From a checkpoint of a small image classifier: batches of 64.
Rows from block 3, named by matrix and row number. Rows with one number belong to one channel. Each number is 500 + 25 x the weight over its row's rms, rounded and kept within 0 to 999. All counts start at 0. Numbers have three digits each. After the name is the row's rms in percent of the matrix's.
# convs0: first 3x3 conv (model.blocks.3.convs.0.weight, 128x128x3x3), inputs 15-29, a 3x3 kernel for each
# convs1: second 3x3 conv (model.blocks.3.convs.1.weight, 128x128x3x3, transposed), outputs 15-29, a 3x3 kernel for each
convs0.33 101:559534502503503496511500431539551496518498475504515508462512504482510511485493476484486453520489465525509518515485508496498506510486499499561558448504514503517505501464438477499461480472494527478533463460494522469478465487498470480482472466449469467481485501449475486488533502490540507531470500498503499469528470487483496524555551534483504557498480480480484492487456557472456467496499467474544509484481510
convs0.34 101:488526536480490549470490527474488500481501502488502504530469494509473508475503506514501497499477513470454488486494526476491508523473485484529527502512559477490500513502466486468486461447448499514510506498501494476554501500527514498509507465513519499490524489492513484477532488464493487482458472487557489460513512491501510506480565495527525463482466434507492527466505534495479539494520475518548506494533533
convs0.35 095:491512522522502487541496459460473493490486468511490474496484480498486494568517479506504489506525506494499502486502498481499520470505502497480522539511496493494574494522521463449486457474481470488509453495532509480518504497459515539499529477487457495483531531500552492508485488497485454499487466477499471488491497502513511473483491490501480516496503511511501501578511493581518451529493477466476490516494459
convs0.36 095:484510532510524489456447528506498491506501515531474475487527502507488501475478498529477454531503477509508528496476501507510520474493497512520515540503486460505503490503521517507511502490458565485535506553518473464437543510464505520471453519524543487484515486482481487480489532533516486513471469487546576513516503518498502451522508493509525512511514516475510465490510470483500515522466485469456492535525486
convs0.37 098:522514543476470559465480493462499477516492491496476494513527496535487501500430499464490485463485518471489521490488483516496477482497460518525493543466519498535513489520491515544505533549507526485543513518544509529546542498477517493501524494515498514500529522511561527486535521494492502472455492510526467445509502485489531571482471467488519540464532561531478485550494448515509462498467492530473469476469478
convs0.38 095:493519532544476516490485501507504511515515513495515518526504478520465463527469511484518506516496492505538522491498483473501472474493475450481488500494503537503466498476488504487478485499485496526501517517486531539514454453430485476445483464501520493488515470467496477460481501487493505561532464525523537531478514563457484554528521510520511476592525457472462472457486490461461506458495518494500514507454526
convs0.39 093:478448478489446465449460513460464504525466462469459459478527490504524503511519543512485473514493442486498466481478484476478472485506523491470479521494487493504466504505464496540514499484485541495541511475525452435449516502503526506507509510527503513502536542522553505508499539504499511485470419461538497509509465519513485513499520501500509473516509490481469482498480486485501460527545566468439461452453531
convs0.40 105:504516503475481523502469505488511508486504505513495496445481513474529518492509508517499466488465478485467474496500488494495506509505494479489465456491501462511528527502488507504499486481485466512518452466483489479487503486463482487506511533530498489500523526511511530514448476528447459529475483528502528486512508460483520482507533529450473457544524472459511491498508510518552509542497448547532519511459432
convs0.41 103:488456454473497474490481487513498478504491471490487476507515490500525512508495519461433459482483477506508515526490515508485495477483495432416444445418407417407433521506507491486514487497529488482516481468502452498511497516521521509507493523526529518494479498494489497477495474486485447497479476522518477525496491507447484488533517514495501494521477501500526508502551507512528496496502503504508517508514525
convs0.42 103:525510484496503525496474454525497495505475526503510469492501519467501530482461484490515488486500499484496502498501498493510515522520508530484462558532507513540491489522521520513500482468475526480464446463483492481496475461487503476523497479522482460504493477481491497506526502487509476487481494480507543487508540528498508486513503494484520544451477511514517490487520531452507525451459491441445469500536487
convs0.43 096:503477460483497508490469488518473510518470512576550503499490504507466511524494496475470503473446508491508504494489485510503464499475486494529535502463516447511500495533506518545447477516467566508471516490532478549589543533503489468501482506496478490482453483462490468488534503490538518493524550518514486472515559460511518467503460467525538496514505519509461498530495454466523469480463486547493500522580513
convs0.44 106:514512480483455487476478481510508456545513508489507498509537512513529522485508463519509496496496477488495478521491498504508521491475511498465491518521506519485487506512513498527506514529499523523525546544547448476491490518465494511492494508514481494483446494482458478480527530512514518515497489473547478499552513492509529538504557537552556550516471491500488509481498478499450474475470443524524517555558535
convs0.45 102:464482439513494478482503475509520431517533466502497496492531487505540465486471453491478477463497468485494495498493509504523533501496543492429486508468505494466496518507482527512520492482489492480497538557459477504506491477506477521473517497473487484493496510544495523508511522523523499513503470521497513481512528511493491520460543503543526546528513526495471492459511490494483470462511506482526448509496535
convs0.46 101:493438452508524524472529525470493460467515554498477488501531486484494455506491520490550462469515504530523503518514494496507509501507499492573500495504517504481494486474490511497532517549540506503459497550541444464493470501483498517479489478515510518498502525503493504476497512517500467567493479522510456503523511535506519479530528525508521469520482540483491487473523502472487530515524487503510516458489459
convs0.47 096:506521478556516516508530509505502486492498505530501522474498504459543495494560516496476497495466486498508488496493489493509496463487514483506480512556482526481520499476494539516513530533498444508500512507447481431519517511516543528491492506499478490503492502504469490488476481472489512471501535453504482511463498527469502555441491460487472499457476499486489528484523531495514552538512478507452454496458498
convs0.48 101:522470508508506495509484503544503505507514441499514479511477511502486477473515502470443453456478514488483500502498489483512508472499500457510515516525521481529549506520505522483466529515491518517515504501460478502527476480484519499511482511517516493474500536525454494488504557523538517455507550469498483507471477491474476478506547490494513443530523466475492502484506470512487515544503492482469443564465480
convs0.49 107:494513504479480472453462441497500500486488503477500500486477476467489488467465497472486518499504484562553475490487499515476496508501493512569527521532526507476493523505510526515503505523518460430434482439440457461459498486500500508490521518502498480468510487476489484468429458461476473455439466465470476542488491473489487466510526493495512514520496526525507514502509510500465487542525500505550525470502515
convs0.50 100:483495507470478505483456477485469526535461502500494488489494526469477503471475439485506505475543520513503514512486492498499503489486511523506457509510460483545521469469470506483475561507504491486497483498511496551525478488431474495490497499445476488479482489484512505499516490518509510538488544530487503561475493573488466527555525480525532477497499498501486485493494454452478466480450493507471514532515459
convs0.51 103:474504522481537539500467478457463491457522480515493478545487509482442495536531536517499491495496481494511512517504515525489488527488495489481488498474485478502469490557530481505506488508484533481430534490460494478466472451476470494503496497502518503494483518489494461462511512521496519533519509494514510533526511516488487526495483528494479519491515553548481504526485548488512486486520512483489483510477477
convs0.52 098:530506498470483480520472526505476481499507490509521527483514532475485512480473455506504485507502506534504504537541512528543538487491523544480512524579505468520494482496464489476466491495437489522542522499519478520532512519479479508514454505486490476496502496450481469445466487510480500479503492447484499519481501497486477537568542442496519461471526451512533482487485472462488473536495523478478451487468469
convs0.53 100:534482532557505498485499490497495481482507509492505504466485524484484529549505483503507486523489472537546456484461478488457477505477462490504500467466502478498470472502499486505505463469499487476510492478497469517536554472502477489501456480480474491505481473499472490481489481513515480512508472484503497518456477483484488499465503527471509502536556477491477519473487476493526516466515552513497550478466492
convs0.54 099:485476506465476470465479489496504508503465475526502490485457465522464482515477466490457464481500522505478519512479526502478524494497492548479548584485526525533524515530518479492506497508514502504574505537500477513506482497509490515538503514495499507502502518539484500527526542504521537498493503480497486482533491487536478505506501505532484482477545499495446455495482461530520458517489457505480463549511478
convs0.55 108:499505485513510463517502505505472464491478459473451480495484489514486483479485559544562529470503514472456488513468470505503507512513511529457520526527498512530468508525513524523498480516527559523503562488473492500463502516509516481490494509489503488511487500533492545525503486508547490523578541514520518508507501512525482506554541546498518525496477456537472462500528503469486550492504504504503466443498551
convs0.56 099:469488467457490468500512469525526482500505512512554486497506506541527500505513482487484463506489485517491495519478490496516493521512481463475494487501456515479505512511536503515549490488508581486476516479471498504471508538430498521465490513496511520523496499473523516527463520472533487506502502459525490497523513526506512535469481467462496501458489500493504533514531504441473500518504508524506494486510475
convs0.57 104:450517560475496486521528518464491504470523535464522484543519509496558501482490507479481476470497481492546509474515510501503496478506495492566464486582512495477465484489498506528501512529480486517463501612522431495498549545540475492513491502524533523527508508521506510523504511503481563512460436449479474507513522472482533463484506514480489513463491524487493510512506478498504521483514473490522487506493500
convs0.58 101:553461445508496486496469516534492491507471469453489469509497541479501498474529530553539498519485467448463468492516525491505501475458480514530496482490471520504503523502471508499485519485484533511458468465487466452545507477508507494487488494518468495499508515530530526556587556544504520518499499520517530529507516496494477465557498517517475499523493471503459470487495499492528533525526488528517477500491507
convs0.59 094:519502480524477500550510481510469480554541499555511517543480487545514544492481483470548567451501521505483495495510501510478482511485491490519496491496502520502496488484500514509473479506481419480538467465492484476466543478504520525491492492467491487489543529491480529518511435493468469475527458528462494501490486488461475502533539502503520471498511472531514482493475480446465474506498452531540498500475485
convs0.60 101:501449489485477505514488489514472479486470478524483507498527519497489488500468495513521500459473500452461541500509507530507510505483497511477501510505465478489490509494472488530496507493526485475487476501503462488508478469501463459541477491550497479497476478496467488488511474490521514502524497513498478518473508504511578519498490482522501505507492483467519475463490526486498502552503438511487451475527469
convs0.61 096:486500486491513505471502513530510470493528517509485542487492483490565566480539532514505489488484485467459441521492474476517509545540544475445480557559512527538533524521539476434479497522515493526467453482518475504544483445479500520506479500493512526522514531523497482481481501463452480533482490519515514478526532498514525496478515476462513506559528523485455471507502511473445467512523456464506501457487492
convs0.62 095:489506478524519456499530492514488487501503500496482501520459496519499539495472502492516504527500517523487488508511511494507483482504476532488488534490481521499462515514512503520512504509488489490525504526518479535503522509514514517471481500457509492497492485486501484477454488500476494489509510487496481553502503580500498471530544481553545481535556473466518489463513513493493487524469459518514513496489490
convs0.63 109:486471506500486471510502449478489495487496493488517529490515482534526509511501517536486468521527470508519455498499513518508515469464484496464500465444456471487467493522496514497507514460481494472471530478497492537501488519509519511501480496477495491500492473479518540500497483513504500572548517534484485510516479496535478508507511519536539550539490449479479474508489484522498482494513506480539561491473527
convs0.64 097:526500509493493534495468499514507481479499483488483520551481488494463477467470504498519498533508512513458464526482480514501504525544502503486501513500479495515475498482493517506508526504483523497482532504504468447520505459482512477462466493522496486504507498503497506493498530523448488486436447496494487544491462545503456511482502486494484534502529489530501485517481453470498443478502503488461487535498555
convs0.65 100:500521458502526495483518456476509475502557535509510484484499529511545503511536501509542460500549535464489515507491475477481475490479483489507508467543545489461516477468474502521490479525492522504510503539477507476501505500475505514456542487536504504479504501481510505540510537448497524442500517473486486507470498442490505482487478481473495516503469508506477498519486468513517519479516570478479542465481449
convs0.66 095:476503476492514488482487476512528533535528503507552521521502502491491488477487466515511497505516502503498473452487507461496502475517498478503495512477467538512493522476492500468508472465495512525518559525503585574531493495468498467448464481463488475443511505476519492513464455534488508501501548521476453490453489522490508557486512502523494472528486476493470485500492452459449393463498481509512538460470509
convs0.67 100:458445472499467510515490475481447507518474482483483460506488491534503517500540512514486474510512516476490530490476501486487499483496488511520522520499483483480470536532502516527466551535508463447475464477473479534526516505488504491501475499501507501485489471450519549486469456495456439498467514516479487487513464504469460474441473541453518505486536495510489526510482502476485489514495478519514485508495496
convs0.68 104:479493516489532457436455427531479478534498501497442461503501486509525533477491488443489498452507528493509528513522518503462511456486519538511497513478458467446504485453445489486462556501474509530515540495541494538513495490484535561514473473446473492552492560509488489486491518494522493465489522475492496489513498505535481494518514484514540489570521468481544500489531494425455442500495482523521483506467488
convs0.69 098:501508462526556465500521491486477509510518465513530494488514494493475475518554521487488493503508501481508488502509503480493507507516536454518524499544479516489509510476477485478516540541491481512532502550459479490473485488486489491468500520516540500482531495502498499478473462547495509476524495508483490462465492514521506489510513476529481540515572537475463457466505456509493514486510504512483442501526509
convs0.70 101:537523526534528514506487491508480459516488497568542485517507490534526515564586569489508549518505503483482467491466438520510502497528509472483487483499480513515467485520501511498525470468492504475472473451456491441446523493470520517484527485461504487484516487492510494497471464486489487480508489506480497477489483517439465515485479480489512531465488515473500471481509484516495532468482490483494505514510478
convs0.71 096:540481467514475486510500479490507512502519531512524525475458471503499465500484455477513524512507517493526534486515479500499482537489498491505455512501470508532478508508492511518509532537524483490465498503492549519499510478478474482504481472506519489445514502497477488502477470472511510503529581490492519548498507524520537540460484492555528507564521527498488502497484513508492518493507519498527472515528449
convs0.72 102:512506522457494505518496497507505496455488457491439468538521533512515514522499521485493484462509527511536547517522526519557467532500450545533534491552533514491489514510523482480489475484485515486477497482474551493479566511482533476488538481469494539502504461480524498485497467485444511505492492503463491512479521531459495523534527488482487473438468478594543507539485463485491485516493474486510502515514502
convs0.73 103:459491489502495481469509476470476488488520526502544536486513550476525564467524506497523493502511482455459490478514528507522540474516533513526548530492567461552511494504480542515456550539494478532564538483534527456470458479501473512542482501508487500497486512503520523559470537484480564481460512496475475537477508497520527517531493486522479503488499493493485524492511521477500459482438470509518504489525514
convs0.74 106:484517512517525473507491534508509533519534481511516460460456504485514473495502471490498519489462486505486494507503498509501502523486513476455534474500511467509498480488483443481510482505503486473462478516489497497491517549532539496492503491481507513478528511509497495507501500514513550547514459514516501493486528499485503473506504500497475538501529450511488495518489446476475465509501487502551489440472445
convs0.75 099:467450483498502551456491515496507545478476499468524489525523512527477496501493502512515510552510508527506505527527492539486482533505512504511480452439494492486485459495497476501525477470481500489465447452448447467493497475474493475505478525532506520516519482500473488499468479469465485472485482500522474481516504501473531521498465482479487471490490495529487463541510495511511528468488532481513517480496487
convs0.76 102:495490481503484490488504503473494520478465494468465531498529480472528487513525512460504529493485499481473458500483503506503513516525514474482508487473521481478534470501468518516458523500486524528535496488532504503482469446455522485502521508538511523480516524486525505480485510496490478487466500493469485496495509469536496457489471522498511534517515535517454478525468502546489497449463522468451495494507496
convs0.77 098:500453476478455443452460466519463464494458473485467444482511479493524500509527482482502519493502515451489524491495481522491486521487487501494518497486489510467485493457517506477514533532535525529541523578509539520481486474446479524469535523481501478477483485485487525516444517553509493519491485478484514531475486521451499546543539554546519498535520540446522500455512502471541505494490494470486513525537515
convs0.78 097:452526489448484485460469499520528510500508487465497506437465483462487493490458483499467492471493484534534565478495513521508516498514492517516567531521495507550483525528510527532507489506507498519505498440507494492481483512534469463480498514516517508508483525487495487483492509517443467475465486488514502500479504479487492508512517507531488499532523525497481517505493500493487480497483432490460457468486467
convs0.79 102:495510514503518506512532504492483459500452471470538493513502477535486473482502463468488500491504501505545535527489482515497493504506516478476496544497487471533512484473518474471502524486510468484480486486513455527558484492461500466484467495526525527500537495493526501523548503502516484494494505553520498481493449451535466456491508496505480532480541560486527486488509473437495499442461480496490470450514522
convs0.80 100:510515504479434495480517532497516451480492537501552560490493532496495537484490515489498460476456493509500515498490514475471511496495491491502438505527507526490499498500489528506504509518536524479497459514534490503533472495494458501540473516507504517527464463508473474543468521517484528537437492486517519498523517489483471449497509481534516494514514491489530525528533529537467484502474479495476510490539485
convs0.81 098:470447453471492469505531496501499506495502496505518503475503492504522539475548540499465525526541499457496513500486489490475482516501465484464501541545515496513538485490507467464488478468487457449496491456468469492488471507489461475494473488530487495475510514493497482467491488481500456481513509551487487492498448455501510493514496479520491456475492489495469515510479498495549566457481476500491470482508509
convs0.82 105:473481475492562536449448519478507521488543530507499506542480498485462473490522479482484484480528482498504515515519493485508474493494495486488511484526484477506475478509491484492510495518485468480503469507489435494471504504522510487492483473461485443466486453470552478458536463466479487517471506510521502485474541535510512521498512511478515543479504535489473493500521462512485496495481508516484505480513467
convs1.33 118:516470504473452478515448435492481509481490463479483530481526509511532491505505467500508532470501529452461488514494538535515504509477521514507458507509505553482441511521491500476458465474443508478519484481525452489515475481456526460484458483508511577545535479499455498472527535510514561474491494472501476505480494453505489488498517482527503493533529445492477508524474494547503474510511516556541553486544529
convs1.34 103:510528487515525476456525515501493509510496510519497522500465498528479503484529518501533462526516462496481486494526519501538485450527456512493444475474446507517478554503561550518566542514576540515440540524487499494517515525498532487459531495485527510495513519527516482538477527510492515507503530483533485475552481500524480512473493498486535513477511520486481480506512498510503521476519467474498472530469506
convs1.35 087:518486510510503479486487482478504505511512519473522548478499497510525520467488503490468440527504487549568481484491467480481496544490466530504494476538499485492520465425414514506486517539499502517477531525507540527506450485492486517502501549474480472495532507519492527510474501513529515511535489566520518487457477468502485501499492483525510516485502497520533519490556508525475463466500510480501486521517502
convs1.36 100:512496511506468463471500482555501481477492445481500453464504513463495478518495541472457531480506463489504510470479471520490501505513509516474492513535493481505479491498527522514526476491516448486526440530557471549464520495508481518503509522499480507462529516433480445476483464470526580490561544500529525513495504525468503488410466505450507469466520508488474498496491534496484521521505498538507476544503516
convs1.37 096:502519505523536538524499516472475490540516521518523468512479481505466490512501478497485462472501497509512490508484486506493477489497510512483477508476493533505480454468522471477512476438526505497499524504499539487516484467550508473503484514495527519486505527484521539487462510527472548512452558541494525502513508482485496489497461463534493474513520483514532544448486587449464526470479501458461461478493458
convs1.38 097:475502504487499482466487479446485473481499492480493519485475483495501485493522502473493471483476474457479504479496537490483479473499501477505555513479516535512515497505472493456457479455428487540545539553455509506470490496491451500512470479511528501472511493515485497552528495466530508506541496507536526480528519472480491473503522413498528456474496442483469489471453542525479540521495499492462464482469474
convs1.39 097:516512521462469487469497515492436434460428418441450455506515509510479483500480487473501479491510493522512523509541478559505454539525494515527518476501536492509530482502520483497517501511526484471469505448530497468550474516566458503538465518501474490518487497495454466418497484502481520520435598520497488507476493487512501504508467495506472518509469535493530523476515514492513506477470483464485484502490474
convs1.40 114:488502493445486506500527515516498526520488492526438474511555516485540508477518514485504478473506465506492508493512489511498503528514502489468486487488526519494485513608544514558550505540527502489496482498465471480484479538529519491485501477491499468483526499522505498499504483516493452481528502472531499508494487530473492511497478508540523477500533491534502501554508495559514452478483437478500468518515516
convs1.41 108:472490518446503510462485518472479480497483490495475497544519493507501524496516503519526528512520542528564565534510514505469494487468487505489509486429479487425479485503524507473522546516536451490474448495482488481503499519479489507500485528501515506529507468508477457502485486523480485549517494521518501493537514501561495515500499551488485535469484511531488503521470503512501513547556538508488487486506506
convs1.42 103:514506488510489500511528501507509500525534459567535537522520514494511500500585521499509473527523504476487525534543513522556516489551538492446491506524493519517511497509461553517469516528508449454495506543551492495502494517509519489481547507469483492489501531506490503492499465507515449496512500462520504504513546493520498529519489495537474446529501466504515521519505502462507532510519516488493550500533497
convs1.43 097:485532479511514516479462491525522521514493524512511582461500537510517536491513504466483467494509491472474511508503499518559558483526487477494481504467508514502464487478500499504458470508492496495483473490530523506526469460493569461508484526518543531455499509472527507505498506529495510521472525478500489449517491467508499454485528458535536488462524499511507489487508541462483531527522540523500514476457455
convs1.44 110:506492522494519494499487452508520495503515481503479487468491541490531545499504507510510537517479491483522509508477486483501526512521514459490498510477484482527475451488463493491486472454455470480495500516508525508506591541479478495467456514508513503515528478447517490474508480471482492502501502501478490473462469525457462508528488465505499478505531529527486442502492486481521481558557552505523525484486482
convs1.45 107:477525524495523510523524513473486504491487535472495512481542523481496541516503542496500550449480466481453458498515526525500464522525513476551535488513499498500454541487500478481484449452489497509475480467489481489462495479494496506470539543484523539517508485499480462452539516493516502496504503543487483481467483512478505510520506516491544517471463541522513536486484509466482502454511492486492526459465470
convs1.46 107:513519489542509468510496453494501490502512498502502443491481470470495482458501472456516533460448503506538530515502510463490536511503517486520497472474482518490506489504514474504525442483500476563497536543483591479437517513509515522473457522463525508503521490484481500533511462498513457476490436501513479467475486491508502486449469438534528497538503500515469501518518500483517475497497480489515484477481478
convs1.47 093:531500515488504517505565539484499508479498478506510445513565505529497473486489459487483492469489473505504471535490504486479546479494521496496494469466488495476454477482488490496509473536536497479523449491534463487530458463477446457518470521535500495491490502506504510524503489496501492488476523534504476499552524525515507509483504478519469463529500521525489495513551474490495537494504488444476502454470492
convs1.48 098:486507535498520544491529530469507502545496466504494457532557551515487500479503500492505508505523517503525494501503494497508496496483478580522481566556522519469518462504522492495497509495483499512522502491514490500498523541516487472529475458539501507483530492468510456503501476519468482522488554501536502499515443503494472499500517501487510496479477476496505490494504502479464475485484479484510516498464484
convs1.49 123:499497473488496526503492504472509500462460495470508503490470504503517511493481522479497538485497518502486492521505553473502521499495484466494494466467472476497490489496516510510500494517503482478473453477499479508507486504519491527537514537503471485480464521475493508494482499512502526494499497518489449496508501478508516499500509497509488499486491504484506507479500508480510516521529552489492528475471500
convs1.50 113:511504511537503520527499496471502477503494484504476459467454495499495467509527479472520497513507492484499518481475491504474468508515478464521505485540565486495503480540586470493509435461482509553560573481482533457448517517517503480470504493458514477521490492517487492469495444484498450477473479514567542461529553481492506461430476513528508509513534492476486513459524497482458494491463445473457467515492491
convs1.51 102:491482506567527487524491483499513502480461462480487497498478504505530522503493485517502483500493468485485457509495482481484469478471440501527540502482506525475492512460492502472426478457427497492542473516515536554463462472532481517509471515482518516508496492505490542514490456465493544498480530536492510523496521469473498468518491475487508489506527467440467443477477499518502504507517529491492516474485478
convs1.52 107:501467494501458501537486479513477533484492521527497481524471462521505499555525508513514529514499538533500509503454452543502511468510513488456477490492493542520545455499535474478473499509518438512532525535506556476452553565505509470478508454458480470471500464482520508551562487493535460437465466476478500496502549480502530471520525503509523504506542519471499501468496490466496578483518542513494531474488481
convs1.53 100:547500508484495473479494423505521470505500484486485532515504512510485489563486506474520566499490514475498500479475504499541529505539513470504522516497531469510515542523473508505484546532487478523539486520499508482508471514489496481562492509523478469493483482526525469500547507470508487470519484522536493525478495502498505502496468437486468487521460478475497493493510502489501508535479460547531493513535496
convs1.54 101:532558506492540517473566533470476466521529503561552480468505532494469474499510498485502485504530495450503488484503513535539510515576530490502490496487481430483453494474503478496512477476500524503479531497514490523522507511552473483504484431456520483495530493493517515496497559514530538503533487496502489472501503488512513474466504473473518498470513481524534542472530555454445520497503497492482486482455470
convs1.55 108:523477468477436445482495469460472465514481499523515467498451501490476500497491495457466451481478486542508503489499493512506499542563552480499502503482510496504478471495517529501489518481463468476488448541523489522501527504493477492498525485506506518470530533491504492464546508476502506472488458476485513516505480463512513490496500506512506491516535529495494500511517495435518532508550571474518541457484510
convs1.56 092:556455494554465486524443474506510482491492497515518502475464555506536541521530543477497558523473551491466513549518553491524615490475587491511510507497488495511499491484520522479485577518511475511536506501553478460515519495504489478514504547512497520502516551501526528509498491491479494459514468482484528519474496483485519479481485493490502505455496502463434449511485478469496483501480489513512519488489514
convs1.57 115:486476508533515479479513485538528516485521507489513505479500483502499500532521507479503551491479530499508496513463480482451520501506534522506486524510480525522503491523523506501541485482502438527489506578526548536414517512537505501487504521481513513510483483472488485520518470481558515470533459490522504497484481501482496481512512487523495478495550523516487517504480531522484474536518507507500520533480488
convs1.58 101:512503462459473479472500501490485468469472471485457487499510537485481511480487486524485521474498501515554532481493516497489515506505522460481482448500510474457516462534580495517538478534547475451486484488548499505515493544498506502494470478455502536522519517470522495459508484551482537551497534521535460491527487501511481485449479487460491529479499556514500496489476528483483534482527518485475464471459462
convs1.59 086:500501535485467498502498471458523513489487528478470498508466465505503534516544559511514464497510477512496509496493545483529525528531546478469485487490520465483542495495517492456482485466461479480482520502497525475478461490472491479486475476542507456490501472499521521528471507526476475525502487489490467484516501484502474484485487509501514546525531546444473520426471500481566507486544564463465513460499520
convs1.60 099:537510487511514509471470479479514503498494485488487459517526494508483518506518528509494460503484467436457470501543499481492497532494468548523500490525522526445505445499521508510515517508538506511544475485512466498495473465453474470476509481499488496561547497503545533525480499515493524537481540486519516510514486483538501498516484479507472461491487468497468483510479509506517533485504493485475491491470491
convs1.61 096:516487458507464468481533499482514497485494506522536485523466484513462480468465463531524513467501467486501517488497532468484523459514527503504464517498442516513512476519529483512521445492512504539511540525451506437465509493520506471521506483488494525492461473492520495492496494498542518528492505480466499489530494499517494486515538528490535484497503487501500510481489524497492516501536547481473471481442465
convs1.62 089:506489500526486503510533492448470471467479496482504480523476569516485559464507504492508504488518505533529533501498538491501526504497516475520461464530521457452505474479518494480520470490489499524488496467497492456527466507485484491505497503528448453470477485500462500494514474473516526489494541531472512470492486474486458471479535516481548507486502517479519487438502500459495478472514533473488515463474488
convs1.63 113:542490505549491531465490547505514491490502529501535568488485496537537507503489507514492518504492492478475476498498523509521549506538550437492461513512494500456475479484480499483487514521473536513508517523481458486459498499484459482497538483551507487466536511572513530532501499468495480516507479465462499539505486511472511465529494447550538473514476485513508472525491474489468468533566519521538518498539505
convs1.64 102:510484533474470527486499454494509519485502521452480507513467508507443514492484499493544493458502504469511512529510524502506502523469460507518515490538523552518524502527480513514513497473468479491494520544519531473505529512535481499499504489506460472474494492515464500498516478485471470476461497480500472454511479480527477518483472460491530518505526534451485497450507541460491568518492495490457484486494455
convs1.65 094:498496482536524534565491504512512518544480476488525493517590516473504464501496434488524560518526561534502549565529484538507484544550509509464473547530459475503462493491487491492506519460455505527531501509529496496492464465478470520500495526504481498465521478498511480524505483501496470514506488529507492467559516501537502490480493503520465503527523497494473465524514467455502495507439445551499463538494494
convs1.66 100:511503484516493474502478501481497507478517497459451495493455515480459496466436440484478492492483470480498509471464503454464473483465512490489446508537501472480556530502483496475473472483478475566517510539467457476498447490472472498486502506495500479480444488498463467488518472479490478496521508489513509467539497460457454476480532492488528510448491502455498531447503534467497470489454470484470471556529528
convs1.67 102:502495490497517502515515487481488501498474475515495451500489482498487483487478496486497468503507471506527511486483499482480520483497497507500532525503517501496456477475481497475448505483486540551518567482475532467508521485521474475496534516528490474502469481520494549548502455463491466503458470491510477435539479468490481462494531509497533504472502495492481466509530501493477515481484480513481479509514507
convs1.68 105:527474464499478482520498508487497527474488547481452533448512500463521495461485493499513496508493499536538477493501520473502511547542511485530490484500485521541511477466458488493523490495487533512475543496493483477486468490511510555516544543519491500511468481472452472461479516482479513487465465511464511480477474468503478490487498543493515533505501530497497464530484446546527455493494512480520515503488469
convs1.69 096:507499524516534508482548550533481447524526525501568485515512492479437475521509520516476488493470533480488514494498510496503502485498484472526514488514492547516503491544505501523520537535502485478566470548491501475466506531522480535544547523534511500512516527516473518513522542482542523515538492489480489509482475492522513456517544488511521482509543488497500513518560513474501529483511526506491497503513492
convs1.70 094:494477481461486503472467477474438491497469495479471494525552568489494498474484468514510509491489487512496488558516527556589576521514489491538516486491488483487492512497501494473497516472496525521499478465482502454500480483514512552578486537545493462483455465477509504511513502487475461489486501542495493483465491499498486495521491490502500510490511476472469472509483507497500469490509513469466439494487491
convs1.71 097:497497470498523490508502544468486470492484482496482514502457480494476487482494505503521555481502493470472486471480497472512524513504547442475448482501501461481497481488475472462486525497481515525534529553479441477477508506490525469457515493516479475453489456498506518523503519497532530492470452474510506477550492490545503502539502525515526510490502490486520507441479528456509479489493539484472472475444463
convs1.72 096:500495456521529479503516456501499520497479505502493501448438463470511542464495501488499449526522478528498469462507513530562565570531485482510537488514530484474521530501469496507515508502502499509475493501479494462482508473509483490519471516524469468459466517561486534517477478476529471497527503493534512502501492485533506479486476503472450507491506491448491509468524488501544529497495489477483506460476492
convs1.73 090:508520502559509500524556531534510474561525490535491482528536515526539525517499448478509516490488504516524530472505525506553529531516505513502496513561521511528467528549563483527532455494489466519561509545492470521468477513540541524543516521528470493485500512510474506479513471484468473505484510501503466481508485505516476479498498513499498490485506529486455433494508497491511515491480474484484453488475469
convs1.74 103:471508514464508492471544522522483504494508541498474523528542479542503503511517480510507515493494478491490511495518538470471489519497512542507503515487462536501465482471481494501521500489502525505520489509496503535476484495470471480527495479503529464483505515500535514484475488468531501511506474505482512557511515507490521485546515472518492494518546560511491510507442482488451458510523528511518458504528519
convs1.75 090:503498501518533495496465503492471492498487487478454485521517506477468513512469473477494519490511520484525519462495490481504537483510532497534548501468487477528489510514503512518506542518494482502492489496468524491472534528501546548543496505491484503504507509464510452505484497467492500501517518520483502491478495482517478486494478492470461484455463464477465509550504530484538532498482463500507507500490511
convs1.76 112:516519545482490503470502507506488484505488493506468507536511504539502495496489514483496492494498526493496542481514490485502492505525470478482468468512516468503515488490562474471528510496503534513474505479509493505537516518527515484500483489505498519552496513552510514500508493488530501546489489549503490491499493483528495458451516455477488493479472504542518504517483531465499500538510489522433471460459479
convs1.77 098:476509518478518569461497511424438484444428459456458453507494500493495490500524507480490498491507509490485474586546530548500497545520514495591527490518537500492476526512513496520487448483495491492555470514501510541477490505493497522471470476483518519514497475458459466459452463477465506471494550506517525499511504488512491462436453513452462501482497539499523494512523495499528508474498532472486499444434459
convs1.78 101:505518511511498522481448461522535518521516482515508493478459527480454476482473494470518528475521557470458499499505547500548546488483464497562455527538507554535438525493481512501469487501484486520449508503464488501515499482529522520522459532518451475514468480513458488501509474495473496505479521523507455459489469477472468497508514480459507515449457456476497500464491562440454525490520540490507519465472477
convs1.79 101:494522469518541465468486508525539507481547507482521546437486491473513549505567542493478488486476492491501494474484477490493483504472456477498453509507549498530554503505529490475503505457471536500474490474475444482481479545459440473495483506469452467480512460474563496492507502468509521515516508492491469517468458462471473515507488483472489515447472489494478499457526481488523535457494518500511493521506493
convs1.80 096:472494504527503534497498549554580530487499489515529509443492462532538482495487463437467498475490488456462449511474481510482520508504504524515500472474486517520460440476493488513492478518513469504525492506489508497469462537509529509455546502498475444467491493472461492483487522548549543518504503483517476475496486503515528522464504504477511484480504479495461495539476484550493481514513523478509517480499508
convs1.81 103:532551551529497470515481485534479465491470490487497477538555514490503533499521519492492511503486480512500508464493540479495509490486492506517531452506534486510515462488497474478439503523517550526518520481457545515506481499511489504484493508519473516532489530537539520553504475480476523535485512498504486498533480445519477457508496498493509486478481507565525498519540516471465507478500506480456497487464507
convs1.82 104:465554549489492469496542464507517493521527494492471521491516464506529499518517501472524522448458490473470487498501488485507481517488488502499481536521518561528531460492494504490504497476467479504483492512503488492531472504450520478488518524523507487521510492537485456483522492473521476485502528511502507502537511500509545536530489436533463465508534509476516481505483493463489517533500514518517500482468446